{
  "encoder_depths": [5, 5, 5],
  "encoder_stem": "single",
  "decoder_bias": "none",
  "beta2": 0.999,
  "eps": 1e-08,
  "lr_schedule": "cosine",
  "final_lr_fraction": 0
}
Rows from block 12 of the audio encoder of a small encoder-decoder audio transcriber, named by matrix and row number. Rows with one number belong to one channel. Each number is 500 + 25 x the weight over its row's rms, rounded and kept within 0 to 999. All counts start at 0. Numbers have three digits each.
After each channel's rows are labels from the 100 clips, of 14976, where the channel reaches its highest value: "loudest band" is the band of the loudest frequency at the time of the peak. Only what is clearly more common there than usual is listed. The data: read English sentences (LibriTTS-R). In brackets: how many of the 100, against the usual share in percent.
# convs1: first pointwise conv (encoder.blocks.12.convs.1.weight, 192x192x1), inputs 64-127
# convs3: second pointwise conv (encoder.blocks.12.convs.3.weight, 192x192x1, transposed), outputs 64-127

convs1.170:528480517502492489512451472519515513473503464510464474485494482549538501519540535512473521533461512448504491531534505511524508490478483484538483522519477527551502506462491523494523524525527482
convs3.170:511472475510496471484508518484511511494486496484517493475497513514494550482490512526514507513484484476480481482512482522576472494531479491530539466474530477536474528500506459471503489482500534
loudest band: 500 to 1000 Hz (46 vs 7.3)

convs1.50:517497519513496488491553598513498535563502492474480440578500470527513517439475486522500513493513489475529517509515491498490506476483508469518533525469537461509514505480517489500485493508521474
convs3.50:462532476498515483516457495518465529513489499483468506509519505518461494481508539521455468544548515482516566465469550498483551432510514483504512507526519504526527509537523517508517504508474512
loudest band: 500 to 1000 Hz (27 vs 7.3)

convs1.9:503506513467447519493535487443502520469532515483507500547491477495502508513485505504507497500499520491522508522548451487521466472474517501495533482507462485516498490566504497521536449497476495
convs3.9:463458513480496482465534504497547539534456472448478536502483501518491511493491498520469484487497552506496489469498524503527481502501558499521484484528491510488495473465499498495491514471472514
loudest band: 500 to 1000 Hz (26 vs 7.3)

convs1.177:463553534516541467515523510513476527520513502503501464506465531525496474482484479526488523514571505480487509517517520541492463490462558483461455506491483503496504501452528532543465503478500494
convs3.177:507551507521528497471511477525452515461483508510492482471454487488496510526536493551535503531488511488511520487509462482505520474478537465456528508497502540531480474522545525470492472488514539
loudest band: 500 to 1000 Hz (27 vs 7.3)

convs1.32:486527542503496495472524497547560475485475452510480439501511496483529511460507534495550505485504533507526496482511519501489515513472532506518482522509486467481469523467513489529476512514504452
convs3.32:434510501516496474496527506496481463498527513510502483479500466424549494506485509506511486483510496501441516499520470471492526522487480511494515530473508475500505515501528515540541507470507506
loudest band: 250 to 500 Hz (29 vs 12.2)

convs1.40:506496464482494535475512478511481519524482493454492504523486517500513492487494460478490496504436497482546447533499497499532497495500506499516532474510479459524492498463464443502537493463491542
convs3.40:445453541501542479491459502534473511489478502541486492526474476522481482481508505453506477505528490517518553551502477507493494515476491526487502507483513471474444476505531471515494462490486505
loudest band: 500 to 1000 Hz (33 vs 7.3)

convs1.68:502466508525486469485473507492465566494497494508554471448517495515531526521501495502507523495492485441452472512479520518469482490534501515474504489481434508484507534513467504564536480500537503
convs3.68:446521508523485508470482492481526510538521459489477494503486467557511545502507543508505498533526528498511479496484505513505495488474526537526513481458525507480492485500450474506504478430513511
loudest band: 250 to 500 Hz (42 vs 12.2)

convs1.11:561508554503487553519512478521498521516508518493568520484536491488500461545522543489519488502472472501463509521512470474489487532467470484516503484517498521494458490522514514503479461484506507
convs3.11:486500466472477497513497527476454499510509526498476525487519491477502505529484529504482489488487465509500489510491491525531508520518518499510534492479524441402509503476413539516485489519474504
loudest band: 250 to 500 Hz (29 vs 12.2)

convs1.78:471474485483476530507486450517463558523496484468448504522484472469477547516511499489516535499457460491504520511457494516489471492541488527459518470463481489492484508537469450511528461488526482
convs3.78:496459466514498510519534546505486502529501510469475539473509464483481487490511495516476442524477503462531525482542488498510493431472495539501493522516484433512494545505555514495538549497476507
loudest band: 250 to 500 Hz (44 vs 12.2)

convs1.34:517486507497484476517493458454573510454504519469474533518489523531471493455475498490512501508520478487495410502487475535476517514439531494503503532489476480529474499546503476509500531513518467
convs3.34:514509490500498498508463512497483464469502477469509489525492466495483514457470466460478515497477501522449524465451496519503502542489496544482508494508485504487468544519483462540495460524470445
loudest band: 250 to 500 Hz (33 vs 12.2)

convs1.42:527508540488504511483548495473488472462473520508494451510504512515499505541529498481514565507525523513523497475474519476503544475524480535451507497520524516561500506513528476528443548475501476
convs3.42:517495527506452505528532500505495520515509509527491533482502533510503505456459472466510442483511503499539540457492509515504518518471498496512497493546488524510532499496478512488460535495506533
loudest band: 250 to 500 Hz (31 vs 12.2)

convs1.185:545493466509478544480523469521520541501535519474508500474496494543452566499503493521524524493482524524481500478473533506521492475480497528451547516521457531481504512443492538459513521484518513
convs3.185:480506445493503452476462494513464547522503476500499496525529518548539527504486496507461488516499525494478541458499558545472506515467498515498443512524553516493505510522484489490495482499506449
loudest band: 500 to 1000 Hz (42 vs 7.3)

convs1.99:594498508508464486506503490528494511517500481476484508517513485510506515502498482480469496538516564478510482498484512454470499507471535451517523500502515522503469506513461507460513513492496486
convs3.99:423526482483507521528477508493465473494510553502483481500543469511511507491534492493513515478534498517520514499503488515513500507509428534518526526536503557539509553467492550518557490493474507
loudest band: 500 to 1000 Hz (36 vs 7.3); 250 to 500 Hz (30 vs 12.2)

convs1.53:521475506524489496514484532468482482518529512486551508481520490498530464542488541470471514514526494494473528517479473459527500485508459513523519523489470491479497526509493495488494465530465484
convs3.53:525509472515529504489479493527481451536479507495501497494532515510485481459497503508498450554537536517476509476490484522523477535479509474535492485486502480489495507439476457512463484455507538
loudest band: 250 to 500 Hz (30 vs 12.2)

convs1.101:518489531511507470497502436559490463463476481469513529505534477481499514508514493510520533524505507529467482550554504507505499553493512464522483468479496493491500503475502498516491504460504489
convs3.101:514482555551517487526499486530517497507475491496511500442476492514495473493531503528529489493538488517480520505501509487466464536478494508538522486441487502518462515500500487484496523529510523
loudest band: 250 to 500 Hz (34 vs 12.2)

convs1.163:585484488507500531481445491466501466512486489491510487502496524503488486451496562491503507510546487544461513515500479441483526501522518515479520495483533487489476507519508525507500525516507483
convs3.163:485499509514479485512541517489480499503539458503521486490515516513541499463521508509518489458512539486526495522510499533518483512492500493487531498497472503502498495491488464537468513534513530
loudest band: 250 to 500 Hz (34 vs 12.2)

convs1.130:508505486533536491510505524476467497537506500487505516526472501483531492455514498497482497489501530493528515498489519482474496493521503552458506502521515501453452506506473519522494450495471517
convs3.130:464501510500497494498499508479513504490478516497513516434503477488499461494519487511480459503572478456504533466513510483500519444481496511455458542507474459497519513497525468517509532472470449
loudest band: 250 to 500 Hz (36 vs 12.2)

convs1.30:493478491487517476483508503469443457542531500557502510512489535498491464503494496508512525487478539504509497507442501542494466513508465511513468522496496484498515515534482531467502496563519495
convs3.30:491514528458526472464497498513525481527480500506503443458492530491482502516462475473509520539464466511488471498509510531485479491507553516463457520474503479501470470475481505494500472471489440
loudest band: 250 to 500 Hz (30 vs 12.2); 500 to 1000 Hz (25 vs 7.3)

convs1.85:486500487513493504545477558535492500457500506521523493478488515463482529478492499528492466551489520527511492497542509499461514523490476515459508500506449503486484480501503470520504425478486466
convs3.85:514441509477521499503520492480496524420471484496510463476495477460517538533498519466478515527509479553490500475524493472528524489480522496519480479462463471476499529503543478527479479506504464
loudest band: 4000 to 8000 Hz (40 vs 5.2)

convs1.142:516464514508466468530515507501515483536508486573488487470493481509493500505495493514510483482497507537531536490459541482540519477520530526510493545555506507512461468464515522471507517492505499
convs3.142:482503476488493523470504481523561453527524489465512493510488508512514503504518486484512518499499537513524478527517521476550483514505510520518523493503543524507459509488488486532509504520511548
loudest band: 4000 to 8000 Hz (30 vs 5.2)

convs1.125:479491493527512450488496468501500536471495525508474524476472506517485485545517474505522526473513506530524476536550492546503505488508500513489503502495466576477506480512437499544520481540483466
convs3.125:448495482488470486526513519509471526481481535503474538483486539525512492499541525524490477439519514487533491536532539464470469491458466525470530483548479459486481502560496498486503542487465478
loudest band: 4000 to 8000 Hz (36 vs 5.2)

convs1.138:456503508497511475498510460484507516490508497478497494492507513545477506456505498534477467488513507535485506510442471514509498518496498558540523529505495471515439539479467519511557487480467549
convs3.138:481511574544510504522504500520530500458511477533479502491451501456515536504457527476504516497498510507510509530462497474473477437508477513491505485483491494504556486492438510481469490480479518
loudest band: 4000 to 8000 Hz (27 vs 5.2)

convs1.140:545476489469513469521509456493506509473483502526489528526508501503510504535517473536462482511512570542445521518512526503482528516499496502548492480473482496508474531527529490498479520492510463
convs3.140:516531498520528487487498489499471475551487461519502507508506506550519444539493477484509511517488481505493496501518486548449507449517524475502481487519508535476500526537516577490537495516506478
loudest band: 4000 to 8000 Hz (37 vs 5.2)

convs1.181:558472539507470484496510508458483482460518511487515513481520443478497527490555504550476510509529504513552535500508522472477474489502508511506502507532501478503491468509501520534489523508527490
convs3.181:527516489540536487555520492491537531550489528505505426531513506503479525488459488485491522476527510490483480478518550520513466474491505538503472492483521486492532517523505509527514475461537512
loudest band: 2000 to 4000 Hz (25 vs 2.3)

convs1.120:462529468513517518475496454509502552499514506479545549516500507469521521496495515482472475499477469511487495501497514505488517485492532467479501532475504539436505515523480464533505490486516517
convs3.120:506478470508532492489505507522480479518454514542495549499477488512495504483515475495475511533501496526546482520522496506514500471499518498471498457477515461497533557516531526476468467504471532
loudest band: 250 to 500 Hz (38 vs 12.2)

convs1.156:466516438475518490483511527550542497473492519493480477528519521537500512482511466487495495493528536507473544504502519481534537513497546480566443501438498495492479541513494492486457522468516526
convs3.156:499481530492506455512512538470523464509515518487486495443572506488502485549524503515479492509517498515538521516511483528489507502489495514493522459510487461519498510449512522550509517490466511
loudest band: 500 to 1000 Hz (37 vs 7.3)

convs1.79:500493501471485486540475485423465514472552512510486514490504467500459509477485519509489503521490499475498503516544448501523466495512483467490482439458477536486514468525482523470484523530483490
convs3.79:494518489522521532465486529511459510515498489472520552449487528495480504484455495486526511468478477487516466508490506534500486523521502514513513502466505504518476555498489511456515495505509467
loudest band: 500 to 1000 Hz (34 vs 7.3)

convs1.164:460484485502527467548516484507511540505514515454495451495499525464563513509524468506526495504502533530540531530520470530486480531505493519487475493520486548507459495550531526507487494483496520
convs3.164:515495485526433446526503490438521474518508534467485497501511482514498448494516486471522511488460473515487540529529452504515470510456517513474470513436483473532509478519541502499486464505469498
loudest band: 250 to 500 Hz (31 vs 12.2)

convs1.6:472508482523507527482512480480518487477491504488516528453539493498482488484468523494508495482462509532496528536541494446509517496516563508499504484464471502510454502484457557501514504479473510
convs3.6:486519501534441508454459502532520521517551518484540536518482471476502485498502469439436518478486504522469497478487506547491507492472542495471515482496521509454480522493475507497467489495521475
loudest band: 250 to 500 Hz (32 vs 12.2)

convs1.7:520499509521517454496485518496489491509473520476459457515526499515534472453484492452502504529511522514518526517462502502498558497467520484446474486508500465495486521474560531486519488482451464
convs3.7:509526474497501477495514498499501521513506516478490472529495497518455525462482464497476516517480472479461500443480502517550505505507506501494507481494490505510485529528505459498491493448499494
loudest band: 250 to 500 Hz (38 vs 12.2); 500 to 1000 Hz (28 vs 7.3)

convs1.67:509480470465429481469505503554470481480515494485503491526482502499525500521515555499522497498526487501482477498489509484504467500522510503510488527506498538493490508474520485564547498500565489
convs3.67:441527549457509512516508477500499457522464480499553497505518492468504482504501502514491481517466516524524526516520502534470509481504527473506526531451440485532451502525504462528477533447514504
loudest band: 250 to 500 Hz (32 vs 12.2)

convs1.92:526505488469498499499540453508508487511514492490479522489448516549482486503522479489507475470513600482507504523517482509520512519472478518531488483434464488493496488529549445521495505490497487
convs3.92:498516492530497469495460543522539475494452481451471534497493498502474470462477509532459480510512490537482522526493484491489527465461526503468455522475511474520504523508484493526521477496525524
loudest band: 4000 to 8000 Hz (35 vs 5.2); 2000 to 4000 Hz (25 vs 2.3)

convs1.152:535502482474461496518510480476524478522495475481518458501494472515500520506525491538480554490498518469462517515492502469477438461476491490515506461538487523479491493537431513484452545529522477
convs3.152:519487473466529503481519541520521501523512529470492478500507557478559537501538510458472520506495509495485526523471481531480466539553542508521539500496452486476536502477505487519466546516471509
loudest band: 500 to 1000 Hz (34 vs 7.3)

convs1.15:505520478480484475509554506507493501441486511557505489525517493535492488553505511564514512511523532516510475496511466535568535540513507526476482501535510523513510479498514548512496511524502485
convs3.15:467461491535543502514496502529517519500471527454453523467504524515498520491493540434458489489508517495478496482509459502485528461525475497447549512510488496514514525525458497539524471507484522
loudest band: 4000 to 8000 Hz (31 vs 5.2)

convs1.18:475476520532510481465474477492469534506558491506525506540498494492503470486507509507488472527516509469490479511516563475488493500511496493478519477528449515504480486494491518497504424538507509
convs3.18:477538524496512495480508541507434478547460500468481523466507455489492491507523476516498490533542497472481521510494473502509486489479493515477538507541509501497475526538495501499516543534511509
loudest band: 250 to 500 Hz (39 vs 12.2)

convs1.12:495511448502482535474533477521487465503481502448494510494487459486509524452483496492539476521484510531497473507495508515502489492477519482498506490445526543443485512501497517464503470474477473
convs3.12:534466482511526453498487516480497497513493528489493484524525523513493574473473489512507509501503488466482460506527505475472543503475463510514469472479472501495483478508536521462531521463516499
loudest band: 250 to 500 Hz (31 vs 12.2)

convs1.139:476474488501504517463480491506492517504509512504485490509493532504485470471498496495499483482482492514461472499483476492456500501452471523473447521515532516520475498509451499484480513510509537
convs3.139:489519472509422512494489511511494515428491486503480502496491535512465481461515468514464533480553512543470504505487517453516509470433487514534490489489465514491511526487492493519507488445486537
loudest band: 250 to 500 Hz (37 vs 12.2)

convs1.75:489483440540522508487483543511462526483508477566506481494490524499488477505481468484492540509496483518535449535478506506513421529501518476508475502480516488539504533464482511495442496509489510
convs3.75:478524516514446489503510514449524492508499490497477488500515506527484476511505519547513471484506501461462486499476464522482500501541475499516465497530519482510529470487523467549476553484497466
loudest band: 250 to 500 Hz (29 vs 12.2)

convs1.24:478529485522455469450496486477519535504480550523485535512503478503565455503508542496482506489508477477524478479529441447491474490477520462500504489500495473511467517499478474492470483460495495
convs3.24:501520514492490469490505512503512527504512534534541463503507478483504558481524525497498513493478565527496495472533561533502494490556501501527510476481502528456454466505506550500513483488478484
loudest band: 250 to 500 Hz (30 vs 12.2)

convs1.19:524480493508481508484517500464501553482544496524505525505500495529500518466505539465494468487510497480466546525459523465507484487503507526467525455492485526504479526495496501532500492489495531
convs3.19:496492452465469477506497506475446511492516510483530510531499445526514506494496484534479517520501494505443478462499515429508488488482459475474515506515500477490453495462485509524480509493464481
loudest band: 500 to 1000 Hz (29 vs 7.3)

convs1.88:511481473537477488472453536487527496546485518474555514528492512487508522517499540508492501543553479513543548502511497474476454515506516469491454462475512478499470543492518464545509502483495464
convs3.88:529537516465452514490496505526514531496551499524463445496509506553539478545513513502521511529495487503455480492523506554500473528503535519532463520490543496515464494511510486504512479460491467
loudest band: 250 to 500 Hz (30 vs 12.2)

convs1.114:491523485563501488499540523491454502538504510563523504540481485510514477447510442511525526524475481529486518477510545505509496546478472514445506505520504461496490549444477481539482536488492516
convs3.114:478517510504468499525535486513480477477502479456495486413489467504466507547512492505527506468492481510484515516449492516454501505502517479487517507522492446563475485501495504502491515455516519
loudest band: 500 to 1000 Hz (35 vs 7.3)

convs1.77:540515508524511465509536503479503485476491488521523517472474486503489517523480485493514499491505518516537507520497514469495481493493513542466527499473532452481466461509493474509435518499504518
convs3.77:498503493496540515462508496488521545574512485502518548527481501501483523520482492497491488503510501528542488506488480497535471518516545457516515521487498517515498515486485545457492512503502490
loudest band: 4000 to 8000 Hz (48 vs 5.2)

convs1.117:464447498455505517495461482517496482491503479510478544476543461498598519513502487531497492507472515524492479487544500484507483497540509448469482516508486522524483499512469470471505507500516492
convs3.117:450484512534495492508490533482544455500496477482517486519513535504537487470495498492468512521542474499483514477467475538511491531510469481524523466474497520478537489520517521515464507500501527
loudest band: 2000 to 4000 Hz (30 vs 2.3); 1000 to 2000 Hz (25 vs 2.1)

convs1.108:500466465546493530527500515520521521500503497535515500523443504488538500501491494471487509528480508542514465481466498499532467494479478498485541478528520456512459497448531516516505488448487471
convs3.108:495529537513501496461474501470472543467518510557476484464497511551478492471529511494480498541523485514472538550495487504495499496525506516485463496558491517528495526475496502501542489484506468
loudest band: 250 to 500 Hz (31 vs 12.2)

convs1.8:502529570531503529509483477436500529500508502502544481508505483481511462517505497520478466479521576493510549539507481499510479500487502544484496508487532499528498478459522521475524507534535482
convs3.8:519503498478502506500524524470517447559515523508491513530519507480542528524497494461457466515492481502482509494472511520507495515524501499518520487460536480495489523487464506509507465443499488
loudest band: 500 to 1000 Hz (35 vs 7.3); 250 to 500 Hz (29 vs 12.2)

convs1.61:530472529461506501512441510483496487514475540477483521512525485509541513551489485504543480506474485479510484522484474502503457494465522453513500506511529520492456495523513471539486516517531506
convs3.61:465535471495531494487539473516472543495496512515475493503500461504479517465525518514526474494473534433488575526502541494529480515546506531519497492497452511534500514517528492528516512466494512
loudest band: 500 to 1000 Hz (38 vs 7.3)

convs1.109:532487465489556506536492479491483533462472525497496485490499472489482472532512478454522501573459507531495509473473488496494533534488536511479500513528521501497484526498507490540521491464507502
convs3.109:515515523501499529496474490492522466455516544478457511492496490498478470467503489501446486522466520513493500479477536511496479536505532498526526521502527469482492510497486492480511494481484555
loudest band: 250 to 500 Hz (38 vs 12.2); 500 to 1000 Hz (27 vs 7.3)

convs1.1:513486534477518506509463465474511495504474496479524542482451483514537501519486501548510502497458495503521536524449524522519492496496482533520524501514533546475536449511472491506476491508504531
convs3.1:513469464491504494501515516490522541517486529543512537529541530548491493514482580525492476471472495485499490491518472486520524489508484473478500498520476478535551510489491515519470491477486519
loudest band: 250 to 500 Hz (42 vs 12.2)

convs1.37:508496514493489517487474473530494517472527497488488516514455508508531525524499498526494497479479533542563502475493458514511479468468480563501492497487501475517464497529493515511502518478514484
convs3.37:522499488512502502511467501520485454477572497498489481530520516478533508521515473514507502518473483469482509467543467498520504517505469522505485490495523510500482506515524541523470477500498501
loudest band: 250 to 500 Hz (29 vs 12.2)