config.toml
model = "encoder-decoder audio transcriber"
dataset = "read English sentences (LibriTTS-R)"
train_examples = 15625
gain_aug_db = 6
noise_aug = 0.01
n_mels = 80
hop_length = 160
input = "log_mel"
spec_augment = false
win_length = 400
tokenizer = "char"
vocab_size = 32
encoder_arch = "quartznet"
encoder_norm = "batchnorm"
encoder_activation = "gelu"
encoder_channel_attention = "se"
encoder_drop_path = 0.05
encoder_depths = [5, 5, 5]
encoder_kernel_size = 9
encoder_stem = "single"
encoder_widths = [192, 192, 192]
fusion = "prefix"
decoder_width = 256
decoder_layers = 8
decoder_norm = "layernorm"
decoder_norm_position = "pre"
decoder_activation = "gelu"
decoder_mlp_ratio = 2
decoder_head_dim = 64
decoder_fused_qkv = false
decoder_bias = "none"
decoder_qk_norm = false
decoder_parallel_block = false
decoder_inner_norm = false
decoder_drop_path = 0.15
decoder_positions = "rope"
decoder_prefix_bidirectional = false
decoder_connector = "linear"
decoder_tie_embeddings = true
init = "orthogonal"
residual_init = "scaled_by_depth"
optimizer = "adamw"
learning_rate = 0.0016
beta1 = 0.95
beta2 = 0.999
eps = 1e-08
cautious_weight_decay = true
max_steps = 9700
batch_size = 64
epochs = 39.7
lr_schedule = "cosine"
final_lr_fraction = 0
warmup_steps = 480
weight_decay = 0.1
Rows from block 12 of the audio encoder of a small encoder-decoder audio transcriber, named by matrix and row number. Rows with one number belong to one channel. Each number is 128 + 32 x the weight over its row's rms, rounded and kept within 0 to 255. All counts start at 0. Numbers have three digits each. After the name is the row's rms in percent of the matrix's.
After each channel's rows are labels from the 100 clips, of 14976, where the channel reaches its highest value: "loudest" is the band of the loudest frequency at the time of the peak; "strongest on" is what is common among them. Only what is clearly more common there than usual is listed. The data: read English sentences (LibriTTS-R).
# convs1: first pointwise conv (encoder.blocks.12.convs.1.weight, 192x192x1), inputs 0-63
# convs3: second pointwise conv (encoder.blocks.12.convs.3.weight, 192x192x1, transposed), outputs 0-63

convs1.42 101:159142053176197071099105121186146107136135175144072130134072056079085121163089113141160171103140109120185106159101132115139168073147118126125104152201132100123106079105121181131088094167107142
convs3.42 095:087080112048123110133150149156139098096160103143217111148122083131147113074123111147100171082119128086101109141141188102129153202130096101089068143157190120155146137099122064053160139162156128
loudest: 250 to 500 Hz
strongest on: the word "said"

convs1.130 097:116168102157186156165146084144131169089141085132140108077090133121131145096068066149107120152138160215095125093165142111141142129134135084168134180133092096074069066073131168101165145134132163
convs3.130 102:127122156153154169122076124124145183095104070129094100141125149181104117099089126173130139089142134207118094143178055116106158122165103109114135123158150125192148122081125107169118073153105174
loudest: 250 to 500 Hz
strongest on: the word "was"

convs1.91 105:174122122167069162083153091149110105161099092124125064101079115086118113124089116126079105135125137133025114140109139127070109107147091166183150207186167139105137092123128137126138098148050170
convs3.91 106:103162094120126125120149166109142188115119156139162093095172129147123121118143111164142138118107140104091151104115111150144142093146110190117102149152099119126170098122174053091164133110124107
loudest: 250 to 500 Hz
strongest on: the word "the"

convs1.170 096:077059123057089178125129075135203134132123164170124099100117111140113143105122121110101151109091072078139175087187133167116125119181076154105134097176146127079133192138135148155107173162154128
convs3.170 084:121064144182215118065153130151141144137179121068177155089122129161116121118162113107081152126131120105164183126185166119131145109155113149086118107133125094158108063141116136143109139168092136
loudest: 500 to 1000 Hz
strongest on: the word "said"; the word "he"

convs1.32 101:158157096094120125133115129128160160152078126125156155102106103206143113212147148121072157116084128105130152156135139171122122136098147103154160129129172140098106100202139139105186128175128086
convs3.32 105:166165137144090081086154173133117092135093174122126093112097164125145171130131053108154131090191062193148093094121114132102126127097200162176180155131052121095044166131121150122124154129165156
loudest: 250 to 500 Hz
strongest on: the word "was"

convs1.93 100:185127118181115100073123149145118097110106135154100122147113184171109129152117122221131143114122143134134069085072161158163115190190193152187137135093136148126182166102112073116102157092123144
convs3.93 100:156148150120092141148189135115098159130141083117155118100136112100130115135125108174162110109067080081127127098148139126146153083140104144198185064091113095130113156170117161157141198122090127
loudest: 250 to 500 Hz
strongest on: the word "said"

convs1.114 100:108106126175105135106135087155144139108044180113167157080085108157157162141101157153115154124101099159163152186122133169122165134109092076142129099146175123097196146138130122127127114117139097
convs3.114 103:081097109128138103173171199100183152159130173120109130133134143153179156114102060139158115165093113110194158079127142116128104147175122163161107093143167126175095053124057141172163123077123096
loudest: 500 to 1000 Hz
strongest on: the word "said"

convs1.125 095:087169156131146157154126053128125104080142136113119090111097090156136075147098152111146157110160095157127111134129154111125088144145117107125085140100108159058128093162094098149139122134204113
convs3.125 090:101109167090172124110181092143123179095142066115089180161105124121096127112131172109130126180109125131113102140180083141135178094116130106106196104159097138113112149141102139194149107106113072
loudest: 4000 to 8000 Hz
strongest on: the word "she"

convs1.85 104:040073128149109161117168133122065131096145178141148185133111152095123180165146159197173126094134152083083119165134130127115102119103079129167049099160126111146152163156151101181124103153090184
convs3.85 111:197102149153145173115089088201103131137107094143132128161161138168119161084150105157152149140119103135180123137179162147078126149159147103165080105136150167152100130159144129147134096137170192
loudest: 4000 to 8000 Hz
strongest on: the word "the"

convs1.23 101:125120082122089095118166118132091112063129056097094122165169094092153176107116136109122129095095126145159153142086160165204126151099113127167189173082095129106119073154127111115182131139180118
convs3.23 096:096136124180158111092111130109154099102170112113120124144103155123133122097085116143141115145070106167091113113202121147131145132127091117112133114123164142182134192092106164144093128146092075
loudest: 250 to 500 Hz
strongest on: the word "was"

convs1.24 099:079125130153194113191082140119146115175107117075114081126144203111103115127193129141125117082129180091145102106083132129131161120135131111126155149125143163140104123152148097090088122127111189
convs3.24 102:119067104137173126150192066180109136181135161098110121129176051139159135132139099088101146120125121119220113097073133125170148135146103144136116168098119113161131093110123132067055103205159187
loudest: 250 to 500 Hz
strongest on: the word "we"

convs1.11 100:127117079092141050111116117112173132190162132117139137163110110121186033136109194118153171158129082139200153124140118102127098069168139120174133073129177091092115157132119143191125133122118112
convs3.11 102:083070153136150105145120059083134146170151148125123118182150178131149174150143185142118121066103085149128162141123151115142078105131135121147159095085112124110125119114136171133089119136179096
loudest: 250 to 500 Hz
strongest on: text has "children"

convs1.163 105:160117118201126141145151123133102139175127155115181153105113148127165158107153124068148141092107145109137151126123164143107156170155170135067072182111130131146094076178154012203149173105147110
convs3.163 108:158182109119110132109136132163251129093129099120164083099165150123197157117106114080160154078128056135133177129148116151113132129142179114098156094149157113128133173137100229097150158137168143
loudest: 250 to 500 Hz
strongest on: the word "every"

convs1.68 094:115093128186141148102090076126128143109146171123103126141197126180172175124171145144097190135116147204122153161115165143073082120055107115102113138137160125141128102144086146112148152065113117
convs3.68 097:115138094121126092070173071163092120108096091084199147039151134122082144158154106164113180150084103159105089144108143145103105135088138101062140191117141112193107127134088147127108160108142141
loudest: 250 to 500 Hz
strongest on: the word "very"